Rows from block 9 of the encoder, named by matrix and row number. Rows with one number belong to one neuron. Each number is 500 + 40 x the weight over its row's rms, rounded and kept within 0 to 999. All counts start at 0. Numbers have three digits each. After the name is the row's rms in percent of the matrix's.
# fc1: MLP up (encoder.blocks.9.mlp.fc1.weight, 1024x256), inputs 0-85
# fc2: MLP down (encoder.blocks.9.mlp.fc2.weight, 256x1024, transposed), outputs 0-85
fc1.10 082:516479500495555456482502453453560509521532501471490560510584535512395481446436478510516527450538495489495546516489456475472513490532504512457442560572512458492504466503532490450530473442426522575541552526551551558553539526479544486482479500490556520558494467
fc2.10 028:486583555554576478465536527538557558525491521529531548530501490553481431529499474513457528580526541504462563540533463478448508535453555469563564539437549516452588586425495465556444564480461535530501556528521453466473486566444472499537469551482541595478445437
fc1.11 083:508497485435536489505451521419512490488504491531482503513493503498520487514485514433443480502545529539565501507539523481485582543444478446501489583507469447516529406466564534424542572500480528474542526479473538502548550442546522540502469503483510431479479452
fc2.11 013:454473492488456522518525519519423565466537477516455503517455525489456537533536505431463488517475526380466550483495530488501523556512562416519498483534529495513538454460405542492547575489496512485572528477533545508478458449442440508499492471525506498500496517
fc1.12 085:476505593572573514457461530487498438533504478494525445509399522502478503486466542490540485514520531515512494556494494537485496490504514472462586481445512425454517476530514480556493553422538519568499423471474471517609517478535493581531586574470533450490483560
fc2.12 023:488553540508514598563390501502544501475509552533456490512522438484543492499502518400510478544487532513503543428444484486572472540504510513477513523543529522441480508542542488596503453567543481518487453496460553425521410453548503578518474457496407567499478510
fc1.13 083:531484494491489484393528435496482473433529438482419511507448443474516526551472549483501527443461476593467467470505517454545527446519544464500500496492537462537538568494470476458518470528472581527518487516511505530525533553508554520513553565457449512497530450
fc2.13 015:514581495523514547517469537501467527506541510457511454518502512508494532552498540512530537528549461498538494534480525423467472421436480583523497490504489534443461462575547542517537559495449513493477484558538445475455503471452461542517436518466481506435409536
fc1.14 206:485512474527515383495548492524458453542478473437537472524519528501474507459487463522436425458560478468499510606549481504523614520459550443530420445431395481488520521463454447454497495522545517466549506487539491539507521496471480488461507511463580444549455505
fc2.14 433:555513478498498521483475554487485575505559554543490503520524483480555520520502472498527548515469524516497472457489487495500434490508500647485553561634515541487495472504561519442482512532491530521472464528470407618504508480540512506541473477506431494448495501
fc1.15 095:602469474529469541548475504515513466511548494556479493493460461464392525501474491536549511478464526494535471496451500440486475470569550481515523498494473499524589523501480481424484456536540468550564541526438519559545554471479535490523458475508503497533480452
fc2.15 023:484462513462487457548526448471482489485454433467485536460481439437468525505467505545419502464499492464528519520468534571532527518447561495455469425472455514551500497498478528447541478485562529458512507474505555552501541509520531553437498578511574433492542509
fc1.16 077:499484432521449509466498511508547533516487473507511489433427521482478450467561458486490450486468520502574472518519453552464580513556554444480522503516497518453510489470457497426473521448497476475486587508522483560521527449488551452541493476442534442489427498
fc2.16 020:518485539565522498505524558549439485507484502445487545462525486482536567466449577449516613549478485405490546415509521493474485536456459494547461458496453503445511529491494534550572475452503456481501489485530508467493488463491489556447526454567509535518575500
fc1.17 083:455466526500482534420509503490508456502468552482570543511544421436477472492477457431497498494495555517558510506466503436496542524497459472560503432537473449483484516464484521496418457511492477477413508469433449516550522477423437471496528490468527416409490497
fc2.17 034:530518553496564527479500564545501503462524541503489526452388407526554496498515527451497505501441458488449496506478489401468528604491442542486530486548531514453548473561498509490461546454497520520522484512421494496517459499517477506529427446525463538444545485
fc1.18 083:468490508472510464485567510454552469515552503560523517512473485469462463477490472512449490513476493474517547494523608452515561479503532429485548526472465517424552496461489523428505472559508559487473496473521441498492502465490471497494490503499499547491388471
fc2.18 036:470466520482565525540504514456471525412558547519432463489468428525564567530554479445495559501402540462498526420487472473515508518513476561446514571600484512458514506534527520567465513486518494461536503468459539424572533465521514467507505477520448527475523503
fc1.19 100:505445443420526447491530501457513508559525482524514490412493541488455499555514498496530521435504491506503461549491475490515515531514498512484450519509484444545469440509463513481470543446528484505491441507424391500563560512526539494499472497474504558502555527
fc2.19 055:530449487575496480454479535512482522517609524566466477477530474474533555519569485507518511440487495525567484470502555491482538456511516534475525526499486560464501495489582525419483508476526523532472498532449498568556479520511532496496385469480452515472505476
fc1.20 087:543523522534433482437450486513561530470589484491492477505533557452479522478494468495458538452485489522521506526468481517453540458490558533480455528386526505555513519510488501426464573438577447481496502560467554532483466453492543508545474503469543506444453524
fc2.20 017:486500540410538486476554437515525455473460473514554543490500491593402516557472456569492507469444558574508535503505508500514516478510568504458497535474474530518441494437498550418477486463456564487487506544523463597498542533507532514451518548510489428495500469
fc1.21 087:488569523497609466444553497425501517529536486475483511571472452484493463533427464485480521541476509499504558507543461560496585492540540526519428462486469480494495469529498477459583538488499558482484476517478441555516509462450445466498499494473503502471500522
fc2.21 020:513420513536531477502528476433451470447486424506445529518562539503461488551494491532498495517505504477567533535479544528503592494475525478427474462444544469492485525504429517407511520451528556486473520534494447587503504463469520528468506492481544451495487427
fc1.22 080:489542421501507462469544433498504445500484538509452467459422503475509500502487509507572511452540433512518460474544525533496516464475502485455468473506468528528456541460458424450491535438556472540487482489451544487542551544501499555468432502452453479486492555
fc2.22 019:508440519450547505497518521470460440443493494441472515440501435467507552484508508451546520450446456479487451433458459526497580579523447515490455464490527473499550501539483496549516557475538467435540550443502473495497453441469525502548534452510528487479577526
fc1.23 084:504516490458469469523487531487458520480551445455572540491445558467547435508432528501553478477468442474470540530526513497463479438517495425457480535410500525536551530490483509396512586501517510494431531516550414453485544450556510498506467541493533504529474527
fc2.23 017:447506554399517520575523480498540532496417465551542509533573489587489503504458460551476478507575520540485504539533518558521455470503524481558429513429490500565433509437512525518516493496533477510486480557529553417501538564548520493501598554549550474530484476
fc1.24 166:486494554533515385543547506495483546466505475508436470564519442440515511517494512508513485484506505462501501462514530467529449495557503464395579523579458503493518485381493492453534475497576565510519466512486425546569486496479499523561562496504475486468516478
fc2.24 242:580465463475474525434462525607415515538487483467493489439512551529549544475515565440520597524514412513517461479500493507475510499475461539548482458515499503492482464505513488473544489536436461497503454489528464521499476454515482523494505492543465527540567507
fc1.25 087:500475448515491451497522500486533406507544486566488499460431517420481486421570527512466505530517485576491486468517474464560478499521521532493535539512499471535454474413437437436442499453495509547489552511491453537573500546453551491489506542455496451525509474
fc2.25 039:437533534500516489524532549482486471484501522514430507465494476487438505483510561579493510510471596469477521494481462512499515492477560465494440454462514494524549494533513545445568544445491470432541503439474394485504544485456536520462505505488540418502492486
fc1.26 081:471488514554442483518478437518439469519461543571452496481492429427495471465524503502445477459436503577481479493482485488488558410508487503473464422556491500471511518530481503471425460555594475561519487481469470501482486542448537467553482505531492484498541458
fc2.26 042:419468499472422611530452459472498418464487521443477501470464454479477489426533488447523455491482432436510461480446511511488556541536488444515440458479466408563542478532510503476552477494515428406596564472498524504528551492506505496485478475535559457559452558
fc1.27 145:485483525445522514495495431470450486498470535530542555558491467543440477549517469556462502511518528504471492511458496582495489486541501480495503507527572517540467494464459524477450559481460553470442583588479465570477524522503547491525469558549597465489453515
fc2.27 240:484554521461525502506466482514480499486427522527490538485510494633474450514454480537481507477464542523440479523448559505555460528506505510520494505507518518477515453505511557479530539500432516472485558523513510545481517551541539600484509584572539460472435513
fc1.28 080:499511525550514549482509520520496482481484504527475491465461508467483577520568466440466604514527525462567457489549428489444449483508482484401481506524522462553537480509540483456514476443538536533534487513567489529520487507461528471583515549545586545508499518
fc2.28 019:494533484523469498506454510509607522457507530468448523521466467543418451493568451483530490547466506513501442441439455504489541535526404495420524517537502469531542522453521508530477503539505497465492535495477542541447492452519497454507482455473519512474468557
fc1.29 079:488466512433499456520498490473440514526481518533450558452491517529522521521540595535491535425497470497539588443540478563475573512544488544540514534469517521514453452536428510485635474474490454594543554557432468487514511503551544548519532505537505480459529475
fc2.29 013:553501495512499554520533526546491537532466488432513509504546498534541500444486448457535449526531537504449532469468536508485518464574477588602561482485474530531510499554487500556490503502485553554510481509466542491466361476593577494523423560444467482531492512
fc1.30 085:487539508559522532489511481532516507498479575541457533546510533479485493451483405480498475521477470514518495470498450588502575441481469517490480476531493529547532577465460438469479530535586423584506490526466471502524553518542516497468509520448437499441447493
fc2.30 024:477514500449526480574543441492460423475436467450483515502503520509429503530485553488496482509558481502506535562470455529552519541453503374588453469459480439535561517478494545531531509442506438405524540504542529382460528553493540458437508531536565477552523497
fc1.31 079:548443539496536464498510447550464484535528455490572480480500524548471508500509451545561475622488482467532495464542467538529496456462537465543462434511469541508516505509533389439440460454530477505525469469511426502489527508481606509478510475480488509466513510
fc2.31 014:536499481485457510524494561487453541482441500514509492465492432560565503516493509517510538512460519458481468539483565527570503546486528499520523595567529523473507510523553563612497508532477496500491544480457545402539454466514453503501488460572515533533484448
fc1.32 084:521485463445528597452444520421496528490477475542463549448569529455436473449519383524511519500558557443467519447487487494472499507481574463449451508555424533528514515470565497457518475430565453546486457535534481553517478532490491467449535456527508581455471493
fc2.32 014:533499533460521494486530463497561482462415476468458508482561541544522512495497464584452560428541479536476497496481544465441498508425554475452438488460468482513482499439486588437488469433486521527482535485456479507470545604459511510487581544477581505504463516
fc1.33 181:497504557576506416533532497432514508460551537531448499591483502456538516539502467511450493508497526475492590487489457546533505551535550489464575591525449541449501548384524518499401490530594532529507478507486493526554485516461500472483486465526481512473471499
fc2.33 265:440565538541514441576496528416506556449522568586454442614524453484522490550483428557508502547465550441472542447506498504552466488505560528485521576515482497426523529466520510541499485507598530534496459490495511502517514496479509516491480465487473593458474489
fc1.34 081:516465449469544533535523521535473551500450465483587486467514486466476455503529434514476511538494494551591460465501557551481521516519508516472461577518507443433533449462467473458487476530471553608531470501525369516505523466502507551511462399545527500414534464
fc2.34 017:457472535462499399540551420481448452440465491444450484508453524477483479460503439530495534471568496476562461557477493542569467499493516478561424481529444481566493446455486560484559445538518432441523436490567542428525495496521500481456520533544521374527466518
fc1.35 084:512488536515460456506573499453474482511558561479483539517455526435510516487429522458456576467478449467537487487518509525506527442518538422485516499502491451470439467493460452492490509494481523495533518562505378522523489448444453485436538515528461527496497509
fc2.35 033:424532506552534478507508503433467558467525509525486477511513473509575493490502490516468490546519516417518513432518464498536479558493511506498470514492458503418575536460491486603531420537536474506533450417517531417506453495459460557462467465487459581507544503
fc1.36 109:530486531506462470456552409561453482481553591514534531433413541450518501471463526514492527431451448531535465450514520506491599491530538470420504524541485477501448547496471476454494535531493532505535450523491482555529629474556596540620486514460499455504568486
fc2.36 051:478483508438504543508462475541518470438495492502501548487519492523461515521465489406531518477422436522439496462397528517523478471548425468498474492543510484473493490480511550354492564449469524401538549470476392634504581461506541572509518513519460482486506483
fc1.37 139:491478476555518503451593547490530488547524516450491488499454477447440480516480555509503575462496512521492515465498527460455474517473530577434453466451540458512597478478504451495594493506520459555530457479514438542520466490492460537534526464518495488457599491
fc2.37 175:498510510554526500494497484517504521544469482478553540515531510530536486529450488503509503504551502525496515551607433461491449469426502480513528494508568506438472519532415406504471535468478571551454486536521462481430489503429421545518464501436525516466494442
fc1.38 088:498425507489475485530543444460433478508450484478494457527483483451468460502520493489485512490498523492532456463493495474521492493461501547501534506543520438544515462512492436416504546529484401488486557551492469490578523516455506429531556467517526470538526520
fc2.38 025:502485518502528490464481495572515428547440459433544569467466530508422457428474533505497494444534496567440485528526489499433601556504495436571531457524518505548517512481481468465468568495470464500448542555522517473439489514527489430507491578457542503503421508
fc1.39 074:523458429446543483545560545509502366488479449565526512511512433545463536492565498532510529508515466492479521442427477500520528501414536505485486504541435467519434530466548493463510507475530515502445468491401510492553479514458519493512513499582505472497492538
fc2.39 023:566449402498447563539462546542474515581462464485536461505499465474578489401544489493502464467586494531554506533524517523508497516502512555541490510571467526546472509532502507564501430525494434499468429487553590482475353513527482440519513462520504500536500491
fc1.40 088:447491522440418458528502435539544520478467512506487457518461452457458484425505460482504603551552448453457410434508574525409507582573533473506524569473496463490438502505484414512487500563433530477502518543493485559552464549456457454551522464583530497554548501
fc2.40 030:540505533498490511461467480499519472536444409493482529492486535474458469481483548553499534455538493596525481529496492494528441503449500523545532455464535556519477443536486496533510549474459543495452551573512508473499459591538510523532512598491602434505482471
fc1.41 073:512436528487515505472439489467481525516508467515479505523527502553532480432525560446525440456462558479441478482450518481527546474564482480428434508522524549527496507416488405440529521461373516540481590537545386537492465522492491485551516481459538494583495574
fc2.41 018:554489495476476432536548545503461518516584506524461433530485560455569524481491477476507515493517454457538481469518485483530522478481486508487493497459461458475480451432541533462537452498572464523615443457514505501508443457499504477477489439495463540545560471
fc1.42 074:499616464551550461474531473541448515512538494479479505488504470536543539455475456452533494410522454461523526548486468525472502449536414450460566489527437434511517456502455516437499486487466499568531472503517491522559469511509559393518436475477514469488518521
fc2.42 016:532505595523562541563512478505457438416560492485447536491476467496511560506497502472466533556457568505506552446433493466468476517443478489541429527526432525448511594484498534539558529478487493501572488532536517433547440464466525497486526465511499492507544467
fc1.43 082:569482484432493418512488481508548447546513480502523497428460479447448520552495535571453535475471465502409529458518523515517534519520503465515497572500497477529509516491421445483478489515511511504540483623497427522526586498445508443523505553477513484509540452
fc2.43 021:463483472530513443498562533465457528500504429431593524480437487506530460502536459538508495553560490485518547516539416566469493547437526510499444509507496417484492560485494413415527429494557504528488507479530431530477505516458424484483497544404567493514481492
fc1.44 095:543496528519457506489458471504550434479481536494589524492458521517524568554533449375470493496547510498485550505496463570566506469488479551500443472527480479488428452469485505537527511461499461543507467515468466541527494484468503448566471515445523465496539566
fc2.44 028:465555499522474450560485485435442455450477575470429508510466444506456457441526471544475432510520557465492552504429472514534547565441540552510470464467457453535523542490551504544521475563577444430570500452511560475477462537463506458502455483507502472484430544
fc1.45 081:503586435533520517506621480496514481496519521534557531474503441439425511508452449521512529481503436554466535421479534591440558521505493475477450516510457530435473475500489498439544490450432534504473456462489445481469549490523521472531512566446478491535476452
fc2.45 016:511534494547487528444538514512464518525535432495551531485486493423466546548529533482458513557557540467520511440407432516486478514493501480476520424518522560469494541398434472487524562467523557450495494447527459440513476441451452547467550514521553527555567503
fc1.46 081:578428490535478471494497510527510462531554497538458523454522592523537462547513377504453529499475594548520515535443508507445536499545439454462506490517484602483472540433557469513509456459487482569469502529534431546551539483482483537505441503480513450576511466
fc2.46 015:475494521487554492532507526530490515430429474474494522500531514549420505549521507472425458546484488518450499569487493532485468549476488497533518460511477468480537488534479452584474554578467492457439578554552533494489576550477499547510524566468497491572444501
fc1.47 085:431482493546573503407445502511497566474539460461474518460475497442473541485477485461464512444535458544527490524478575527520443519492547507501525463455491516502493516490398463435491449550478552531530545463540474575531531505481529464567482511539484504490527502
fc2.47 025:502491479464497491441483488565480465535509483422534556451431535516435485430496523479523497429483460563543525528486515479392549525551434495532457363467514499511555487525541487443521575521466478482498538546526503475483507505495497473512474540512513451499486468
fc1.48 077:531503578571544419454528531451519457482365465474552482515493480497473466453521590486431527468452447537492464508528461480533521441546531526518486499539458523548551527557509491480538542444518530540458400552512482542473566525533566516493562489451542537396473570
fc2.48 017:545513486529529471567524493522500584485544465542441475549535552559483451503472468518492452600569576516506571497586465575477426466474568503534426536528467563504452546499470445540541450524526505514525473432547524465515520454473453436493604521469515539519469458
fc1.49 083:464527447543413454486518443500494467548536473505484437516493473409500489499521480509548528383448429461471506575472507478448474549450456506578484493547527515530547486470435490483553580496483422481527537508511447559487541498437483501573520519487532457501516472
fc2.49 038:486484520488506507491465526492510504533497469495509502458491482545534471475528496525502516492457418496530486459499498484503521463520459477642501489508498461513451502573495532742515492502484531498484484539492704327488358479511514509502488535479502504486471491
fc1.50 090:551493513460455414520516436430491517569480437551467487475500513461476541556553468527515455485519475440495464482494538542542467509533494482466513533503445456436488478499476458430538472469584498484542474462509462471604516425406488549504559411496504412507602468
fc2.50 033:517493506533511444517496526454487562471545534513472431548551476476608546457518480478482488522523459418537463467492475568486484455536470535510496549513467470470520529445562523551528447539539441478530470440537543419537501454513489463445480447512443548549514511
fc1.51 082:524505475540551453485527478432551538510517503450498557502531555527490490508473479489472545437475478465486531442531512498508556548524501514502465520464494458484483467459526493446555522473470507595490517541493449479452440475509541495575599517491506473542445509
fc2.51 019:453482495491505481532506488508486474530441464441538508499512554559517507507481529501474535524506546473493481592493469486483462578426557447585498447441539485495627487509465467620530496570441479518520516489565591402492448528468476518452554555466539493535512465
fc1.52 106:488494477508456458521579493533521497458565519461496526481453453481440485450568544500516465433482516490554537466463460489423556473484473514480507500504506505469499500502497420495477585497543491503521507530452455528468590537493490443453448471471542499513542488
fc2.52 092:466542488541488502512523482471437493463546574481479513486445458476472483478503485503492495556485523439491525497481476426541508621480513484495469478467541473439555517556501498444556491540566500477577512445510431560485475477490466537486481451501495525483482510
fc1.53 086:504471471517519556472543457483483538472548494502457429408585590496522452479504437529458521519547499477577532542457567530448453451560509489466496535486450438514440467534473505480388519506517575526494528535505485512520518470524512472521513459412506518419487424
fc2.53 030:495484456476511459579482472474497482441515507529440479551546528489532548511456491432455466485520505470524487476457509557534450471500442533448437510463432499514515469501568552595505438534509454438552473436541581431528528492509548566405540501529452497540479549
fc1.54 089:503471496453386520478515509490551500514532485534499469546505480466454488524465537469542521494487524496526512485472460457481546506475499493514496476436520539498512490468398455462523507527546496507501497495461490482451512534515500461515505400470545557497522502
fc2.54 027:489498552532530464503484495494441546490534559552478476493516534545513488521498437599489435577538534528493575528556456512520474496484549488523534544527468526425430532483458479551498483543510500517471424517519593481504375507559447489472482508478509573468450453
fc1.55 086:486477525518525396438512551553552457479457452519519541507444555484478531558513490531547578524439530482469505567511468471493539481489519572475540510551462505508456459585500486491575525428485471539493536446494471554523518485431523513496546555433503508500440474
fc2.55 019:503522498568509565495547450549481409483425483459464514497491512499473479453456536488433485498525524455494560511533475477444542544402501506593460412520553429484521522453455489475488579478490499414537514541586445495449500448475453556490473497491560493495529479
fc1.56 167:503491482531457468483552546490508485501556508430498476507502560490487587534481546458541546496504491488558548505541458455457487466447478503459528480460468487486521513487478418470504427497545527566537430491522429507517479411429479496475516476469486487538629509
fc2.56 215:532499451528480506493517539475385564491501518516490454537494505497589496478547533466469503545501507399511535472507478511485540531491483565505486527593490517484534543514510488467488456600533493534540430460539394547526463482479479439489495432502443544493606451
fc1.57 084:474482447536470504464569532503491461469524466524495489523442482464433516530527482548482510485486557520498456522482532558522500433506447489550505474515509517522500429453473478436518473459524445547438502496430398437479546492458528498493506429477509487475506484
fc2.57 032:492480530474517506521456518516491498493508578551471503478526490512510504530486493481511497453399466600489475522460542465535491475544499534535523547538598551453458458519523558622412564483434498518419518554453537489496496511569548541536431535543470522487496540
fc1.58 086:497483482476419431497456541490485504465427454460493486520422532486454452564500419515511521443521441504509481527499524530511501488525556461502512454530522409510484531496466449449455510556485588527533462536496448436516511453478547532506546471501536478497492486
fc2.58 037:499516509497532540434535499575502416543465430441535548391469521516461506467491603536445589530533546530484511510518463462478492562480515486542466388455534490451566525574470492486567540411448507502514575497500467450484410495473459513513533532504503522500537490
fc1.59 089:575515563472483520470599481485516441446498522490426485506481445484509469526466496501532565538532480487529537509527496517535496492479517501510480558492543514640540513433526531458507527469539562519484493464564522508615501498516469488498567513546516504521571495
fc2.59 012:429533471476514540483470439545496520493424505537511491445512457495564479471507516541498495506556541514472480521495455505507441525472453467498571506592515509528511483535480484531517460507463549472447531518583532445463516604562471497550454507468473484461471511
fc1.60 083:467465482552519484513545498435501445590508413503516444494479565446526460478498503481525495524473537503503596510474491486457557476525511519422459524523508447537475560484419454493520535493494561482497517485523416468566519446519555560486480479499499512486543458
fc2.60 015:440466444509474499530490511550467499492536621497465570471471418521560514538543489437543546529537462510480475437500606488540474558515464566503449608558496508482456426435525527608511501509449505537521418536455525492466479460434523577517474499551551500487518548
fc1.61 081:494550504525507483494528515460452465472479451519451502485595477501428500540511529486496513443576402478498507515462464542479511533559472501509520452509410509499449520484430425477499516553484587568525532519500449518499532524533472474516546514451522484460490559
fc2.61 013:484491429442483469528521485470492415497492459415530517433481538534431504467548505496508434513515513473548467549472495483443495452536464485537497434455538488580455449519502495507549483497502500454511482452530488457453447539528493422541512514514478468515469483
fc1.62 087:521536552470462470432462460466446541494474431509500516551438481495435514472551462486512615484470548598518589538531470475470554494507496571429552523492556500501479525474590471453476488507474468526489484552490386550489505492549596455563500466457474496465502492
fc2.62 043:512481518524539507488507542520431464490498522469425446446529521505509556532471543458471584462466435506493515436458556495527470495450473511493453468543464490390457520490519534525547507488498529498514483526519443458531507433446547561468575494567504504529565510
fc1.63 077:498454473559490488467438486469397508459492484532490466488537457500461503565510526454514480512503517538478588447481517460537538479451580509483430506480529413482418550487466494451470500500507466476493494540545406602539439531440508506510452545490528456504526428
fc2.63 023:540501493536486463539521570493503565505550616550521451540557479552616478522499502551575509498494474485492511515536470423499485487499482582500593520586511548480478516508462446544425473570569538553508426508466519538501414524536451434572468464481502552499478474
fc1.64 086:586539391548504397467542513554489533472554479493521418491509431455386553520509537513526508434481453495508593515474479430478490474514534531515482502443497496457501465439472559486427543488510481510502519505487436542537524481471528463501462474478529422474470461
fc2.64 046:551506478517488573483450544573579522555435512455555507487466510523538475450492517527565529473512507528445474496471519438456494517483481555537550531649591505508509501553498473453457516474473534549468513557468490520427467525510439503579500509494529511454485533
fc1.65 085:570527479424447453517533500472449512544559444528507477461531524466396405499530503428521591453472531519553491519435554446477480470520546478489553416448498420477477512573438467476476475478482504475536478532375456529525469509520464521569525504531448495429495573
fc2.65 026:539496535466506487500454543542526505609496435498575475515498531539512460518513538537473483398572514577523423542472530537500489498486501530521511501470472560532496457482493495522492457509449563497419467531541568511487404471584497549509615548552513476504515459
fc1.66 080:451491485488453510486536425497479433465503447514444557482476500485537584497527542494494473470550486502445484605625476519447461532555497426484476532493488516511419452501503484498433407494587424467558497467429417478490584467479509528485505479542503547463547559
fc2.66 024:531488462536489462492466564499535595536517537530564477508528526562574463461515470557577524466497541482528507489508440470452492494493511564534547536603524583459450501509504451570443463535473537564488404551514483504558434484508457497553511485464446535474467495
fc1.67 086:500485556499519523556586433503551535502531488496485512460468516532461475524457478462551449489592438489533440557520485465488530552533524509552531519463537500557474445453438531483481483526536544579507445482492444472471521459509565464592489487500539468473524509
fc2.67 024:428506510485486504496515483468467455472517498488430507501432499459512511500514480500540457500520477449550531497501481481461553632504500499457470475487495467495550533558479456509548434488518446448570510388528533500491479504476451528471501456491474476570482494
fc1.68 085:455544493529508484492427518454455516494508539472503465523512520549463455466489523510525466474524432509556487535472516483498503505546501542515500521476448569523478506487495454514477542503552515454494463486526513510538521467497484471505524479482517455475481470
fc2.68 047:532517474538501546465566578465494470498563500463482493462461490441561523462557573454481551536506489430509527488536466431457533556478454494474494460499487463456543551511501466495525460541537455515580472448506470508521479396451491448486506419476481518493575542
fc1.69 081:546479539476485460539543520448473500595550514467500500502493575532451527452482490447603561472531467505548464518490505506503528515526552451480521519495452445508529518413480535474513537468525479482466481528476437468543551471537431571542436524521505490522462474
fc2.69 024:476575558471525526518448506511530470407432534493447596510446474543455497517503476502497475540450524463448492508438515467545472538541497449490473483523524447499538525512516571579481538490466514450520572507507507392499536482519553491494424523530542483490474496
fc1.70 080:465542531465423410444417502549472483474550516461531514447513572434516507508512549563453521515545478569544462479443520529509465474524501461522485520501508458426493491536509461494477564502571520568572432566445459535508478505490596531505460510478574452499435463
fc2.70 014:505502506587463539526527522552537504510477481465527512536515486578606463517496547556495533527460472477520518548494434548457511571462504530607509489533572504485593508521539473632475503518470493449462509521541511473469429495578495496486516496478525482452475463
fc1.71 080:526454449476426504464498558543446519502500542522470533427441495464431454512522450462491498490487521530500538515424574488472476557441497484398514514523495502553461468505522504464528579506549576524540441430448468540530550527525586526521502501506489499518503515
fc2.71 032:468442510484485512500469505476503497487504490547453488465490525552509531541492521414511536483398442535470463425451543536525454494514364527484462523497493589450514440505537570573548537481452533530485491520475498467512524478516524567484540524555483496457539506
fc1.72 085:554528585523532433442471446519422513470438479492448492528513515510454585497549443478460519371461478496514505540499498556516446540540444466473474465517480421489498485473500472388544454464561540521506462546471490513482479456451493490536530549473419494492541490
fc2.72 027:486547543510543459581505473522514481478439487497427537500491523521504428517476483540457420547514488496470538541479492494506494539460514489550484480513481489474575511492555532661497505566463487413492503484529620388454462557480507519446497526553571534511407515
fc1.73 083:510508503551504512411473500491434513482468475588507442562524502524417470556525539473499506508400485528517474489498474529521532459488504477499491559507506502472405510545511537471527457357476467495430442472456564635524523502417500513470522519462480509480544509
fc2.73 040:505550514551508527474469549563467468527510506489488550461489477529506472470504549525453521593523517457481535524492513469506483585440533502565431447467516474486610554530489495521593520478441458460536489480515546477462453473463439519449469510533518543489546493
fc1.74 088:443459431561534532457559538522476473536530502557566475543526458518490443437460521543512476565464481524456523547519568491477528471440536417439516569526528479476468503487488490472461487603561556511507431484455419546521496504433569492522537476548576471530514497
fc2.74 021:544498481481489532488491505487461522480473480489524498469519485522478537599468518460504540476450461568552428436489484539511486480510481538489488499552535572490458450507480506566508503455444553481448516532466465499502587472516535595560554543527447456498574472
fc1.75 087:514455554499499466500565436490527509571538470489464496467422420608494404484601528482494475453464527493465517530514538492546479505494519432462508478458466507486490529461445460416556613476514531590450539574396428439494520506492488504431519512489500490504522504
fc2.75 038:473548523561478488501539491493535488440463511479458594468512504552462456507516486534462514579486576471435552485489472460487542551477509440533500476446533494445593558482529526604522508526485514445544544468529514440478498468487461493470496481526518547442451500
fc1.76 080:495487590468517502511453421499509511527532537491498508495493465494571538483490518502478544518481525480556505510463513481466537478496553472466492520497405526559482460481448442541496512462499522561481507465517482557456510510544460557487475525453487464471534560
fc2.76 014:516528503518454493447495476515515567511547510523500448494567594503530555493470490434428530596520527477536528476589492521492463486478498450542498511574439543480578531497554462555439490456456483507561523544571491437512525491440429509482505442466448504540586543
fc1.77 080:489518481511511413514462456375501512531527541509499438443485512487525500500499461497528481538452475481487501521497615567534405550504484490485545512517475508508480457482474506380540524501534481523491560508435490563459565530479463484513519539591557459504502528
fc2.77 021:572463501461466488451457550535517440573508499531578542454485508473491492505473566461478524463508437525573458554464524497535498452520426541491465459507493530545428415544500531484495552469477491481490531554489540509527463516530537528495535569522527438529529542
fc1.78 079:516638554538492423508533451495514507454489488425524529496404506456431426490524479546493551515462472495496414536453480527528473465482567417544515406489512450602457528526458444408503556438546562541457532487487547514476513475459460508517487472512510480522528470
fc2.78 025:541463544414547503445493558538598473489507448536463486470490520487475522527467514499473482431417446551525464453454556557515477467541475569455519499487435511524452458423516516530438545498491490518526484513489473531577509483518519506501559509568421452552596478
fc1.79 112:473487529497520464485557501502532450524492499546523546450530485490422519543461536499494525481451552516528552479536497538521521522446551455436459537414503525465537528434480438453499563495447517449562501507469446493524611446476490503504496434516494541531556528
fc2.79 146:443537529522545531581507480504446466416452553503415524515479428531473480464495507497470369541483541432426534494470499515513496559495488487451453460507534486508558530506510550506458535532543488416539526448497463494509553521486542498477405502525501521456487499
fc1.80 086:450514531497536470433555533428491507478528447438520516443529517500493478539528481468546517470540505471485536467483504439488499479500444529483516479523541543514429464518474558453556540435475545493519501510491447528450497627425508530493468492496514543427514495
fc2.80 044:449521492514492543516455472491511506485509564495504491542430475511486522458538431501533421536474534473509498540484484477497520519521482489581506517523531492499559503540526497524454475516504480466501509478473560584450489518551475460501378487491497495503340519
fc1.81 085:445507585514428501453519470555483515474529454458461484487497503479532500509496466523516451472456526552482529579529508554533444499500470514440510554523447527530470539412468440494534544507563523526538496522466456523485524519475539421478568484528519441526503500
fc2.81 020:478467507480471483505519445483481392455469464409445505471470528501467490491543510480496483462472498456508509494451543529490546499523507435466405453430452433577519533453522503432483496473500459402550568448473417553595574509461553450440460479545509453528509479
fc1.82 081:486420563477423480439520463470449504444528508409599499538460491584535494524518462618404570463505482505523531541473499431448481470546481483471522422493493552455528498525430445511473437502529486562575424451492455504534492458414538513524500477452469490485514466
fc2.82 024:474519471474488552492477494522520520542433482426500491501462513609448474551486461473517474465534443547447521534470534451497440475507470462561545496524502497527462467535492534554467506499478553489435512576551527459432517555531552517514496562550538472468432577
fc1.83 082:528522405480482457490574479476478469521466605512482511452542525476560404495548473569482558521513566479504484538433504440450522449458529465413525474478487422439457474442477458449413544479481509480504543439512467553552523530507554599478439420451508555580453613
fc2.83 012:448527557594495475546524470500512489472490515489440463484470509444472518476502519552470491519499490500496557485499510477550490497506540506535511517470525470502553480488458497536555494617531524470474521540431564491401458484497509469500525519507450471469553497
fc1.84 082:591438453470518466463515423492436524465515527507452493515470541433492546490522444505518456510540477493551510554500518515524547465522510495390450475424539488498490475494517442507556513494543550504556484574442474539515519518471554490487460431467520480550506476
fc2.84 017:473454493467560453483446511534494489435526593538501485476474407463519493509513486448574498444397400524518570483438531535495463526561414555501539507537562465485538458470537493518465497473482472501482454503474544491520518491530511510544486473516488530521511536
fc1.85 075:507517487489420488520547452497507499506528512532505538469510564477547531495503517490551505466483577496555416536524479504550517470492458507511485520557489550523515506449492552434442532489538576469522514540484480527526472430457564393477464482517461463521508436
fc2.85 027:432538550540502485572487517508528548475531596591458444514474476512537504483512456542455498553493523499463483485480514546576511546501518512582511573518473534428553493461542557543493467525508528469429507503450477434519485498453547515454445496506542559489428479